config.yaml
encoder_arch: "vit"
model: "contrastive image-text model"
dataset: "photos with spoken descriptions (Open Images, Localized Narratives)"
train_examples: 101725
image_size: 48
crop_scale_min: 0.7
horizontal_flip: true
tokenizer: "word"
vocab_size: 4585
loss: "softmax"
embed_dim: 256
encoder_norm: "layernorm"
encoder_norm_position: "pre"
encoder_activation: "quick_gelu"
encoder_head_dim: 64
encoder_fused_qkv: true
encoder_bias: "qkv"
encoder_qk_norm: false
encoder_parallel_block: false
encoder_moe: "expert_choice"
encoder_num_experts: 32
encoder_moe_every: 1
encoder_expert_mlp_ratio: 0.25
encoder_experts_per_token: 2
encoder_shared_expert: false
encoder_patch_size: [8, 8]
encoder_conv_stem: false
encoder_layers: 16
encoder_width: 128
encoder_positions: "rope"
encoder_pooling: "class_token"
text_encoder_causal: true
text_encoder_width: 256
text_encoder_layers: 7
text_encoder_norm: "layernorm_no_bias"
text_encoder_norm_position: "pre"
text_encoder_activation: "gelu"
text_encoder_mlp_ratio: 4
text_encoder_head_dim: 32
text_encoder_fused_qkv: false
text_encoder_bias: "none"
text_encoder_qk_norm: false
text_encoder_parallel_block: false
text_encoder_inner_norm: false
text_encoder_kv_group_size: 2
text_encoder_positions: "learned"
residual_init: "scaled_by_depth"
optimizer: "adamw"
lr: 0.00084
beta1: 0.9
beta2: 0.95
eps: 1e-08
grad_clip: 1.0
gradient_noise: 0.3
steps: 7100
batch_size: 256
epochs: 17.9
lr_schedule: "step"
warmup_steps: 710
weight_decay: 0.4
Rows from block 5 of the image encoder of a small contrastive image-text model, named by matrix and row number. Rows with one number within an expert belong to one neuron, the router's apart. Each number is 128 + 32 x the weight over its row's rms, rounded and kept within 0 to 255. All counts start at 0.
After each expert's rows are labels from the 100 images, of 14848, where the router gives the expert most weight on average: "responds to" is what is common among them; "patch colour" is the nearest of a few named colours to the mean colour under the peak. Only what is clearly more common there than usual is listed. The data: photos with spoken descriptions (Open Images, Localized Narratives).
# router: router (encoder.blocks.5.mlp.router.weight, 32x128), inputs 0-42
# up: expert up (encoder.blocks.5.mlp.up, 32x32x128), inputs 0-42
# down: expert down (encoder.blocks.5.mlp.down, 32x128x32, transposed), outputs 0-42

# expert 7
router.7 [107 167 170 103 121 128  97 100 181 171  63 125  86 104 105 159 144 153 125 120 134 121 157 113 129 103 134  96  77 182 130 140 145  80 126 125  85 116 143 172 116 114 127]
up.15 [160 121 171  96 120  96  96  63 135 108  89  46 164 128 101 134 107 104 169 220 119 106 115 141 128 178 107 109 121 129  71 112 129 106  92 149 127 125 131 128 138 115  87]
down.15 [126 133  96 135 142 151 127 101  54  92 116 148 229  86 142 124 122 175 130 152 177 136 111 172 164  77 111 107 160 100 140 102 173 105 127 130 105  72 149 185 127 105 145]
up.16 [121 160 131 151  60  76  56 156 167 125 135 116  91 120 134  93 138 157 142 147 122 120 158 186 121 101 110 143 115  83 167 174 123 131 199  89 142  94 124 146 169 116  71]
down.16 [189 200 133 148 143 151 134 124 116 163 119 196  96 169 146 178 171 115 133 177 150 139 102 150 117 191 134 154 104 207 134  97 130 149 146 132 126  98 124 110  81  89 118]
up.17 [149 165 176 101 114 142 155 107 156 190 110 145  85 124  50 171 110  86 128  78 139 157 134 111 176 129  93 118  77 186 117 182 113  73  76 141 108 102 162 176 114 133  90]
down.17 [106 134 106 118 107 147 106 115 137 135  71 148 151 202  88  93 178 117  63 145 129 156 111 125 131 129 121 114 120 132 143  81 117 110 153 166  75 131 179 201 150 109 114]
up.18 [ 84  92 156 156 112 140 172  82 141 125 115 151 119 170 126 128 202  84 124 114 142 193 125 122 120 131  88 189 128 130  70 133  86 117 143 145 127 182 148 144 163  98 162]
down.18 [ 33  92 142 105 163  92 118 153  82  96  98  64 134 123 167 172 143 167 103  84 101 113 123 170 147 124  53 166 129 146  75 188 118 170 204 130 116 115  89 110  77 137 154]
up.19 [182 131 122  63  76 117 117 149 163 211 111 178 137  86 170 119 149 129  59 103 150  78 138 141 158 184  87  85 112 110 142 141 120 146 156 108 106  98 120 120 210 110 170]
down.19 [107 142 161 128 108 122 121 198 196 147  85 179  62  77  88 125 132 112 155 150 117 118 151 122 124 139 148 168 129 138  81 151  81 104 131 112 186 164  91  48 108  78 101]
up.20 [171  97  98 111 136 161 173 159 134 127 110 157 149 108 106  75 184 122 163 132 137 147 146  69 169 178  64 169 185 125 148  92 175 147 109  94 115  79 131 126 159 152 134]
down.20 [151 133 153 174 130 116  74 157 166 111 154 153  87 149 126 169 116 157 107 162 137  98 169 131 121 151 137 126  74 198 159 144  67 136 113 137 154  75 162  85  90 120 137]
responds to: text has "plants"; text has "grass"
patch colour: brown

# expert 23
router.23 [139 164 163 101 140 121  98 102 168 122 132 142  98  94 155 177 197 184 156 161 137 121 148 133  93 133 181 118 102 169 105 175 138 177 128 156  92 118 122  49 160 138  73]
up.15 [ 95 128 112  93 157 107 154 118 154  60  49  57 122  94 115 129 135  72 109  83 137 149 109 114 133  90  75 115 147 107 199 105 122 106 147 173 134 132 135 123 193 145 127]
down.15 [191  88 153 109 158 127  68 121 132 166 145 154 125 129 130 112 164 131 159 124 164 100  97 144 116 177 120 103 148 139 144 181 125 153 180 147 147 117 143  96 105  61 142]
up.16 [ 92 122 174 113 132 141 115 150 170 172 157 102 161 111  66 165 128 161 139 128 118  93 110 122 119 124 185  89 143 151 168 164 123 134 105 142 103  86 112  68 178 138 113]
down.16 [152 113 103 121 134 108  72 113 154 130 137 131 104 108 113 155 116 161 101 105 145 162 175  86  92 117 142 109 157 154  56 178 144 146  56  99  83 141  84 113 160 131 168]
up.17 [108 102 158 104 146  95 126 119 103 167 186  80  78 105 100 143 157 113 161  90 139 122 132 108 116 157 175 113 151  86 121 160 134 146  66  94 102 107 169 140  86 133 161]
down.17 [ 71 129  92  94 102 173 234 109 175 172 194  86 107  75 121 137 219 118  69 126 104  86 154  86 169 124 103  99 117 133 125 113 106 133  84 122 149 134 136 106 128 123 153]
up.18 [172 149 129 104 130 125  95 127 155  82 135 131 185 105 117 162 115 108 111 178 170  96  91 117 110 109 129  94 106 122 207  99 143 121 134 146 138 139 156 114 162 132 107]
down.18 [135 129 149 123  97 135 116 168  93 129 150 140 111 111 125 118 122  77 124 118 181 116 190 130  92 152 116  85  96  96 146 157  87 174  88  80 136 111 146 108 163 112 137]
up.19 [157  99 165 143 164 157 103 130 183 173 138 135 126 112 142 141 156 172 113 148 155 190 125  88 127  94 111  89 118 116 164 145 132  84 167 158 120  89  75 102 121 139 118]
down.19 [ 92 135 111 154  82 197 104 132 147 126 142 131 116 145 125 158 102 110 125 147 170 164 120 113 125 102 145 141 130 169 134 134 122 148  91  81 112  93 114  88 153 138 101]
up.20 [155 117  98  84 112 149 167 191 103  81 122 184 158 147  86 160 144 184 174 136 183  96 142  58 107  81 130 125 135  90 137 152 176 115 108 125 164 146 162 147 162 106 141]
down.20 [ 80 138 128  93 119 128 120 121 151 170  97 161 165  78 188 104 129 149 115 101  85  90 103  82 161 126 137 120 100  59  91  98 138 140 130 123 123 101 115 148  35 105 106]
responds to: text has "holding"; text has "playing"
patch colour: black

# expert 24
router.24 [168  94 125 112 117  71 100  88 103 126  65 157 100  95 127 144 143 164  87 140 153 115 128 136 155 129 136 123 134 104 126  83 155 143 121 182 178 181  97  42  72 138 162]
up.0 [160 142 130 121 122  50 139 141 163 121 157 167 156 125 153 176 166 152  63  82 139 107 106 120  76 109 161 190 185  58  91 134 170 119  82 136 109 104 129  81 103 132 114]
down.0 [ 95  61 146 144 161 120 152  68 140 152 152 166 159 101 118 135 137 126 172 125 123 138 102 108 117 175 177 150 200 120 135 101 103 171  87 150 154 123 107 105 188 135 125]
up.1 [112 100  88 156 108 111 133 103 162 142 177 117 141 138  93 173 132 163 111 118 142  88 162 168 165 146 151 109 105  77 140 128 117 163 117 126 137  91 144 177 115 149 137]
down.1 [ 96  93  81 129 162 103 145 116 141 139 155 125 117 143 160 100 167 152 123 146 117 121  94 138 140 145 114 156 171 153 121 122 106  95 148 108  94 112 134  88 113 162 132]
up.2 [158  91 122 101 173 134 168 144  59 126 118 119 139 112 109 142 179 166 101 128 193 127 146 140 206 185  85 187 153 191 122 109 214 119 146 123 136  84 123 138  96  79  94]
down.2 [168 139 114 121 130 120 179 138 120 151  96 167 165  83  94 154  87 124 121 148  97 131 155 143 113 145 151 143  71 175 106 153 126 114 146  72 142  77  97  96 142 105 106]
up.3 [ 99  82  90 200 173 145 115 113 111  81 128 166 158 125 169  50 110 138 116 137 141 135 148 153 142  86 126 166 109 169 114 124 159 140 122 112 103 127 152 100 142 149 190]
down.3 [175 145 131  85 146 166 169 131 145 163 126 152 121 125 149 114 131 127  99 141  48 124  92 102 134 118 136  77  80 168 133 122 101  84 209  99  93 147 128 139 100 126 105]
up.4 [153 165 121 157 147  86 120  92 120 141 111 129  78 177 141 142 180 112 134 187  79 134  87 129  94  89  45 138 131 148 127 138 132 121 137 106 126 160 122 122 153 147 170]
down.4 [ 69 131 128 100 160 126  54 106 164 171  94 124 107 138 133 113  77 169 161  89 138 145 110  97 163 128  92 111 105 149 118  79 175  80 148  77 139  71 113 113 114  96 111]
up.5 [149 136 109 113 147 131 142 100 161  97 145 109 103 148 197 142  96 136 127 164 151 126  65 113 124 129  94  79 117 174 101 161 143 160 141 155 116 137 124  64 104 142 133]
down.5 [178 139  96 144 195  82 138 100 167 145  71  80 127 169 156 170 173 125 154 100 104  74 136 121 123 124 116 120 138  34 109 112 113 109 139  90 141 145 115 127 146 165 127]
responds to: text has "color"; text has "red"
patch colour: red

# expert 12
router.12 [ 91 177 160 160 120 107 140 136 131 113 117  80 175 146 125  95 132 145  99 151  87 139 124 137  76  91  73  98 105 139  65 140 121  70 154 117 139 133 144 142 149  81 171]
up.15 [173 128  74 133 114 175  62 139  91 141  74 141  93 102  76 138  80 178 170  68 159  95  70 157 148 125  84 164 111  88 180  85 160 119 169 165 205 145 148 100 130 173 161]
down.15 [103 111  51  85 143  69 136 111 130  87 113 136 158  47 146 108 115 118 157 125 123 109 106 126 180 104 175  86 138 133  91 110 169 103 148 121  86 189 149 154  86 172 181]
up.16 [162 167 188 106 120 127 136 164 137  86 126 102 160 167 132  88  35 158 154 160  77 112 131 137  78 124  97 133  93 110 166 119 134 106 160  83 176 140 110 180 119 106 141]
down.16 [151 109 150 131 155 128 183 118 110  85 149 148 124  87 121 149 157 166 101 115 120 143  94 190  88  94 118 128  95 135 121 133  83 184 113  91 133 116 129 107 133 101 139]
up.17 [150  96 136 100 105 113 110 138 148 132 124  97 115 116 138 118 119 185 133 109  53  99  95  95 103 168 119 117 125 127 167  68 121 125  80 136 173  87 112 121 107 161 102]
down.17 [122 195 161 151 134 159 121 136 139 198 159  63 163 126 141  94 114 144 112 157  61  82 141 162 122 133 163  71  90 126 143 113  69  83 164 132 156 139  98 176 131 141 200]
up.18 [173 161 165  90  84 180 160 160 195 118 123 153 130 135 107 144 143  93 138 141  94 110  60 113  98  89 139 165 130  87 155  99 126 120  96 115 112 117  63 108  97 137 102]
down.18 [103 135 159 157 135 109 113 130 132 146 139 139 154 166 125 134 135 137 162 104 135 110 125 115 131 111 104 117 102 173  71 135 144 140 159 120 207 187 200 116 117 150 153]
up.19 [140 171 139 123 146 175  99 128 135 114  87 105 134 170 187 146 101 174 110 162  96 158  47 160 120 185 174 100 148 137 100  88 179  92 113 111  91 139 139 154 135 100 146]
down.19 [160 153 156  90 164 162  99 130 159 131 246 166 142 141  39 108 136 167 108  93 135 129 118 151 116 159 101 149 101 121 111 173  82 136 109  90 201 136 138 158 148  89 152]
up.20 [153 101 122  90 149 121 104 170  68 143 128 106 126 131 143 140 116 111 119 157 166 137 102 189 178 113 126 124 153 145 132 135 155 121 155 141 191 154  92  88 172 131  52]
down.20 [158  44 166 176 129 119  87 141 105 125 132 196 130  78 160 119 156 131 114 155 128 111 140 136 142 141 109  95 124 122 168 106 124 190  80 186 117 127 125 154  97 142 133]
responds to: text has "white"
patch colour: pink; white

# expert 26
router.26 [ 93 137  89 110 137  89 169 148 120 139  90 127 166 110 130 145 143 116 102 114 167 116 116 129 142  74 175 165 135  87 141 126 144 162 104 161 122 165  69 129 107 105 161]
up.15 [105  87 138 105 237 116  97 157  68  93 134 150 128 152  98 150 136 121 127 130 125  90  82 184 178 137 156 134 169 117 126 139 128 182 143 107  70  94 153 115 202  94 122]
down.15 [137 117 107 135 191 162 162  77  92 148 182  79 131 141 112 147 103 113  82  92  95 129  86  94 150 113 177 112 151  99 132 171 111 142 104 161 136 119  89 150 165 100 120]
up.16 [100  71  87 111 140 180 142  98  84 136 109 145 122 107  65 150 154 105 107 139 136  97 138  90 123 127 130 101 143 152 115  92  81 212 128 118  69 164 101 116 163 143 158]
down.16 [163 155 113 176 185 106  75 113  79 149 106  56 110 150 181 199 126 118  74 149 108  88 141 136 129 148 144 105 111 112 161 157 110 132 134 114  94  82 129 130 173  83  98]
up.17 [158 170 106 138 134 117  89 112 214 136 142  94 143 127 130 135 116 145  97 166 116 139 118 172 145 165 126 166 188  98 158  50  99 188 184 129 123  78  92 208  99 142 152]
down.17 [126  93  96 153 149 142 142 103 101  74 165  72 164 152 122 162  94  64 134  91 116 149 114 138 179 147 136 135 159 167 118 124 106 105 148 146 183 169 143 104 136 147 107]
up.18 [101 116 138 100 117 152 152 109 121  75 120  97 115 100 153 134 200 159 123 184 100  86  97 111  98 179 132 121 114 164 101 101 136 115 102 171 127 116 112 106  82 126 153]
down.18 [193 134 108 143 100 140 122 129 132 119 113 124 132  84 137 164  73 141 129 159 186 145 135 113 191 101 123  91 112 128 116 144 177 102 133  54 120 113 187 170 138 146  93]
up.19 [122 157 171 159 119 164 155 185 100 131 184 110 126 150 124 201 148 111 157 176 107 137  94  71 147 113 155 161  61 154  81  99 103 111  78 123 203 136 183 109 123 144 130]
down.19 [146 129  65 149 167 133 127 159 129 100  59 169 127 175 146 118  98  81 132 126 209 156 136 142 104 116 106 239 185 117  86 131 136 143 151 140 141 184 140 163 149 109 121]
up.20 [187 113 168  95 112 123 112 133 133 143 101 127 116 129 155 156 130 129 117 101  41 117  84 144 149 124 114 176 109 176 141 172 119 171  87 113 136 130 144 122 140 164  89]
down.20 [ 90 148 120 141 113  69 128 138  96 121  70 130  30 134 108 100 172 160 181 118  92 179 191 110 194 143 117 117  87 126 162 146 156  81 128  97 200 148 148 142 129 136 136]
responds to: text has "dark"
patch colour: black

# expert 5
router.5 [106 153 145 114 121 210  58 115 130 122  98 134  53 132 118 112  96 135 190 169 140 146 118 120 102 166 130 152  94 152  94 153 144 130  93 139 156 138 183 119 173 110 179]
up.15 [ 72  95 144 185  88 159 142 119 185 145 146 148 149 130 163 145 121  56 101 142 140 144 163 130  91 106 103 172 105 165  90 143  89 148  88 137 151 131 140  98 100 167 160]
down.15 [153 141 117 131  78  95  93 132  99 136 105  69 146 113 134 127  74 122 135 152 114 100 103 143 161 125 157 209 132 110 138 170 140 113 111  62 167 110 150 119 170  92 108]
up.16 [150 221 128 118  84 160  68 142 119 128 108 170 133 134 124 149 132 112  97 121 111 118 115 124 122 156  93  67 127 141 138 120  72 103  80 121 132 188 157 152  89 144 161]
down.16 [103 112 117 121 126 113 168 194 150 109 132 130 178 122  96  99 149 113 106 166  87  97 136 166 122 116 126 113 127 103 151 131 162 127 134 170 116 127  99 144  95 134  63]
up.17 [ 88 101 175 166  97 159 108 180 182 124 132 100  51 184 185  94  94  94 118  84  87 157 141 123  70 155 151 181 197 155 122 180 124  95  91 111 135 131 194 181  90  98 148]
down.17 [114 101  86 143 121  52 150 148  85 146 151  86 148 101  79 111 150 105 144 182  61  65 115 131 123 118 170 105 176 162  89 148 157 130 145 137 127 166 110 143  96 176 133]
up.18 [142 102 165 181 197 188 141 110 102 123 113 106 162 148 107 119 129 211  84 132 130 121 167 134 158  53 115 123 146 142 146  95 154 156  77 140 151  87 110 151 141 173 202]
down.18 [101 132  73  94 115 155 130 194 133 132 140  92 111  94 129 119 101 166  94 128 172 127 170 104 195 154  93 160 129 140 175 176 155 162  83 113 105 141 182 122  98 171 121]
up.19 [172 156 161 122 123 182  47  74 144 125 112 142 103 132 149 164 128 112 122 119  87 186 151  91 140 171  90 141  97 191  87 146  84  94 123  94 145 119 202 136 125 100 159]
down.19 [118 222 155 109 130  93 132 122 133 164 153 140 159 136 119 115 121 111  81 128 120 134 108 136 152 104 131 112 136 130 157 124 137 119 167  80 156 172  66 133 162 190  74]
up.20 [ 43 104 116 146 187 144 141  32 128 119 159 104 124 192 138 105 173 116 122 106 123 113 102 136 192 151 196 114 117  61 116 164 163 124  98  91  68 131 169 135 102 180 161]
down.20 [125 125 106 121 127 180 131  99 138 160 120  97 150 114 133 106 141 139  87 104  95 138 148 152 151 162 100 133 141 142 136 156 127 112 165 140 141 149 143 139 181 165 126]
responds to: text has "dark"
patch colour: black

# expert 3
router.3 [184 113 101 145 145 136 149 150 161 130  99 116 102  50 105 186 169 112 131 189  99 133 112 186 101 143 136 141  63 131 198 132 139  81 158  93  91 153 127  88 187 159 104]
up.15 [130 130 148  63 189 159  98 108 100 189 140  94 120  82 141  54  78  92 139 151  99 140 176 131 153 144 156  98 190 152 184 111 126 121 106 180  94 121 117  98 131 135  88]
down.15 [109 150 147  75 130  74  93 155 113 127  98 172  98 132  96 135 120 136 144  86  88 113 146  87 210 118  99 141 104  86 140 158  86 128 143 125  69 150 104 108 109 174 165]
up.16 [139 172 109 153  66 123  85 115 132 184 148 146  83 125 119 155 114 166 138 159 145 128 148  78 149 168 106 149 121 116 157 113  90 137 118  71 203 142  97 127 183 130  80]
down.16 [129 141  95 116 159 159  98  76 130  93 107 155 157  92 131 127 143 115 156 113 142  86 105 120 135 112  80 103 137  65 176  69 134 175 137  82 142  46 149 122 137 128 150]
up.17 [121 129 116 143  86 122 109  88  98 127 108 135 169 117 134 125 123 155  73 109 127 159 170 115  90 153 149 182 156 147 142 100 161 125 152  98  99  47 102 133 166 114 132]
down.17 [122 104 156 111  80  80 110 181  99 106 121  61  95 110  73 125 102 110 120 151 130 201 100 125 103  80 145 101 138 161 139 140 137 144 138 108 102  80 119 139  92 112  97]
up.18 [113 165 119 101 133 176 141 146  56 161 104 131 103 127 136 173 191 160 152 116 127 114 143 140 195  95 121  76 131 117 111  95 126 152 141 123 151 128 158 106 170 166  61]
down.18 [156 165 126 129 189 116 136 151 125  79 138 140 129 156 165  75 106 116 149  70  96 148 107  56 104 124 113  97 125 126  78 102 145 153  96 134 179 142 176  96 168 125  90]
up.19 [171  76 136 176 122 128 136 138  99 134 133 124 104  98 122 103 153  73 126 198 129 154 164 121  50 122  95 126  76 120 104 177 145  97 200 156  85 134 152 149 156 152 100]
down.19 [108  96 111 148 173 117 205 141 151 117 147  98 156 168  75 132 175 122 105 217 126 153 167 130 124 147 169 156 163 127 162 151 156 143 153 145 104 140 121 131 180 114 117]
up.20 [125 157 125  96  95 128  95 123 101 170 141 123  31 124 174 120  93 181 149  95 134 163 100  84 142 116 160 104  94 134 128 162 103 159 135 153 137 127 115 111 169 155 120]
down.20 [132 151 142 142 108 167 101 107 124  73  69 124 129 158 116 136 144 132 130  89 109  53 120 122 132  88 131 186 117 193 119  91 139 155 145 136  92 174 142 112 180  96 120]
responds to: text has "holding"; text has "dark"; text has "man"; text has "guitar"
patch colour: black

# expert 17
router.17 [102 123 146 106  94 160  86  88 146  45 154 182 123 161  95 151 112  79  85  93 106 132  71 153 110  70 100 156 192 161 129  50 169  81 102 172  99 142 155 144  77  92 151]
up.15 [ 93  49 159  62 103  98 111 151 159 136 175 151 117 150 126  99 139 131 136  96  91 102 159 137  85 148  86 144 158 139  89  57  97  99 130 109  91 109 102  87 151 115 165]
down.15 [116 189 172  88  85 183 112 117  91  53 150 191 103 119  76 111 149 112 144 173 105 158 104 175  96 150 142 113 203  48 117 106  96 148 121 152 139 135 136 196 176 135 120]
up.16 [ 91 146 195  66 114 143 114  54 149  96  98  97 117 109 211 132 104 115  84 156 131 153 102 207 131 118  69 122  88 144 139  83 139 151 147 116 108 179 103 118 150 151 157]
down.16 [141 143 169 134  56  85  86  63 162 109  75 171 162 109 118 104 146 150 171 184 157 114  77 102 130 158  98 105 118 106 135 162 162 176 118 130 110 133 104  99  98 163 115]
up.17 [172 133 148 156 110 111  71 129  90 133 123 123 217 136 133 146  78 147 148 159  80 119 120 133 106 188 168 128 134 142 120  97 160 148 126  96 148 111  81 124  84 123 121]
down.17 [119 142 135 109 138 102  90  50  85 129 196 159 196  52 173 120  86 175 175 148  83 151 113 163 112 161 132 130  88 106  68 121 137 115 184 115  87 110 114 153 144 167  81]
up.18 [188 103 135 129 138 159  90 184  88 110 120 135 173 110 150  81  73 113 111 148 177 122 134  75  83 204 122 146 109  78 138 128 122 133  78  66 162 124 161 160 101 138 148]
down.18 [164 145 131  85 175 136 158 158 111 160 170 212 116 126 106 173 143 115 107  93 120 118 144 128 163  98 152 144 119 184 220 123 111 155 154 116  73  91 120 177 131 181 150]
up.19 [158 162 133 144 143 163  88 141 193  97 122 122 125  64 134 148 115 106 120 154 159 124 115 137 141 141  95 113 112 164 150 109 173  77  82 114 108 149 107 141 102  94 108]
down.19 [170 175 120  78 138 127 153 159 120 104 125 141 135  80 139 100 118 178  64 123 174 157 132 143 114 102  74 159 171 155 132  88  86 171 152  57 161  88 132 149 127 158  84]
up.20 [154 125 126 113 151 112 101 176  97 132  96  49 144 127 143 150 128 149 117 151 133 186 128 115 101 118 110  57  80 131 154 139  93 155 125 122 202  93 162 133  92  72 134]
down.20 [138 119  97 101 119 103 150 113  89 169 142 149 114  85 122 163 179 116  84 158 165  86  89 163 139 128 124 138 152 141 127 120 168 121 100 125 107 148 101  94  94 113 171]
responds to: text has "sky"; text has "water"
patch colour: grey; pink

# expert 30
router.30 [ 90 160 102 133 147 128 178 115 155 155 138 154 107  91 116  64 133 159  70  74 144  70 141 133 125 105 123 182 144 157 174 117 145 150 119  53 142 104 123 111 117 183 160]
up.0 [111  75 104  81 148 133 178 193  77 148 168  89 119 156 119 137 108 176 133 165  74 139 104 130 112 136 114 116  55  89 124 160 125  55 101 182  87 150 103  78 151 134 201]
down.0 [155  78  77 190  65 141 117 164 101  96 129 138 138 150 126 137  89 103 136 190 123 156 106 166  51 178 101  92 144 105 102 110 147 137 131 132 146 167 183 100  95  84 135]
up.1 [103  92 173 205 115 168 139 130  81 119 144 116 170  77 138 123 169  84  77 110 161 122 144 160 179 187  81 118 123 130 139 124  94 207 129 129 144 126 145 120 108 115 114]
down.1 [149 148 105  94 125  80 117 123 106 148 159 175 137 113 165 126 121 143 120 170 157 150  89  75 152 170  97  96 194 139 170 184 141 118 106 143  83  85 100 139 138 115 116]
up.2 [ 99 135 128 137 168 112 123 102 177 118 168  71 129 189 119 126 180 102 136 169 131 123 166  57  31  98 148 157 147  81 132 102 158 133 121 112  95 133 163 145 116 120  85]
down.2 [ 79  86 145 216 171 114  89 206 177 154 134 175 141 152 169 150 200  91 145 160  87 114 138 146 136 129 150  80 123 153  83  46 122 125  81 157 106 141 105  90 112 111 149]
up.3 [122 149 125 112 153 139 125 137 100 161 108 170  98 108 156 204 219 126 101  90 160 134 103  80 145 172 117 121 116 110 111 153 126  96 174 110 148 175 100 102 180 114 141]
down.3 [140 124  81 181  78 138 113 113 109 133 140 151  75  91 135 214 169 191 135 135 117 174 128 119 121 142 130 106 147  36 145 129 114 141 126 135 111 135 199 125  84  98 121]
up.4 [128 156 143 111  97  80 129 105 141 178 135  79 109  98 125 111 108 138 127  68 113 127 103 100 123 155 151 119  62 100 140  64 116 182 120 145 140 133 108 109  91 108 187]
down.4 [106 125 171 117 180 171  68 110 173 147  94  84  87 101  70 104 115 122  98 121 105  55  76  95 112 170 191 175 158  95 129 154 163 107 104 112 110 116 164 167 120  58 117]
up.5 [110 131 176 125 164 224  81 107  89 138 149 101 118 115 108 150 119 149 143 170 136 131 133 155 122 142 100 137 103 164 123 123 130  93 108 128  78 142 136 110  92  89  82]
down.5 [171 141 120 130  96 149 129  41 129 154 114 200  86 169 105 147 183  90  84 115 110 170 142 166 114 106 110 133 176 174 138 105  90 107 105 119 152 188 107 115  99 104 164]
responds to: text has "color"; text has "red"
patch colour: red; orange

# expert 25
router.25 [ 99 113 155 120 128 102 111 108 134  92  71 125 141 155 113 133  95 139 139 166 151 131  97 134  76 146 112 124 140  69 123 101 164 136 136 146 187 167 110 146  95  85 120]
up.15 [115 189  93 107 115 122 123 105 136 126 167 136 189 198  44  81 138 102 149 106 127 143  92 153 146 136 131  97  87 126  93  78  79  99 134 122 178 114 144 118 134  75 149]
down.15 [129 149 119 139  86  93 130 152 127 143  96 176 100 172 139 132  94 141 120 122 123 103 138 190  81 160  94  78 123 114 113 125 102 109 158 106 187 155  95 185 137 144 148]
up.16 [140 165 180  49 110 137  92  90 134 150 106 117  97 141 100 136 171 129 128 173 145 140 109 113 146 178 109  90 109 151 106 139  91 167 208 103 113 147 161 143 144 139 157]
down.16 [120 200 145 183 126 147 140  85 116 150 155  73 177 139  49  94 114 135  99 175 121 112 134 130 131 127 106  65 133  78 137 109 102 140 139  92 135 107  84  89 124 152 118]
up.17 [153 131  95 156 132 141 171 133 158 116 170 162 112 109 154  92 107  92 193 102  94  95 136  97 155 135 151 125 166 114 112 174  74  99  84 132 109 114 156 195 132 114 178]
down.17 [144  93 144 156 104  93  88 113 111 169 148 199  90 156 166  96 141 139 143 138 211 138 130  68 119  80  91 158  93 135 151 134  84 110 158 132  99 133 110 121 113  74 132]
up.18 [126 108  84  28 173  82  84  86 146 180 115 162 146 156 133  73 166 109  89 137 131 138  90 127  98  57 142 133 133 152 150 130 175 131 121  75 142 113 144 115 122 116 105]
down.18 [160  88 122  51  90  83  40 128 159 145 168 128 100 163 154 110 133 128 143 106 127 122 159 143 204 153  77  94 109 122  97 164 146 154  94  73 105 170 128 166 144 114 118]
up.19 [132 133 187 112 147 181 124  56 145  95  87 112 155  94 169 133 107  98  70 181 126 105 149 155 124 135 134 168 128 116 144 177 138 121 123 123 147 157 119 145  65 131 176]
down.19 [111 137 167 156 106 122 120 104 144  83 108  99 134 156 128  82 104 105  81 142 170 133 114 133 121 152  74 179  98 120 150  88 195 147  88 125 128 108 135 200  61 102 128]
up.20 [103 114 101 104 157 124  75 146 147  86 102 116 112 135 147  90  65 109  95 150  64 162 105 175 143 115  72  99 100 127 153 147  91  84 162 109 161  84 188 148 126 101 161]
down.20 [131 161 137 111 138 150 125 118  67 101  95  73 127 148  64 139 161 123 111 160 110 140 150 139  93 135  92  68 142 164 131 131 118 183 156 102 145  93 195 150 149 105 118]
responds to: text has "sky"
patch colour: blue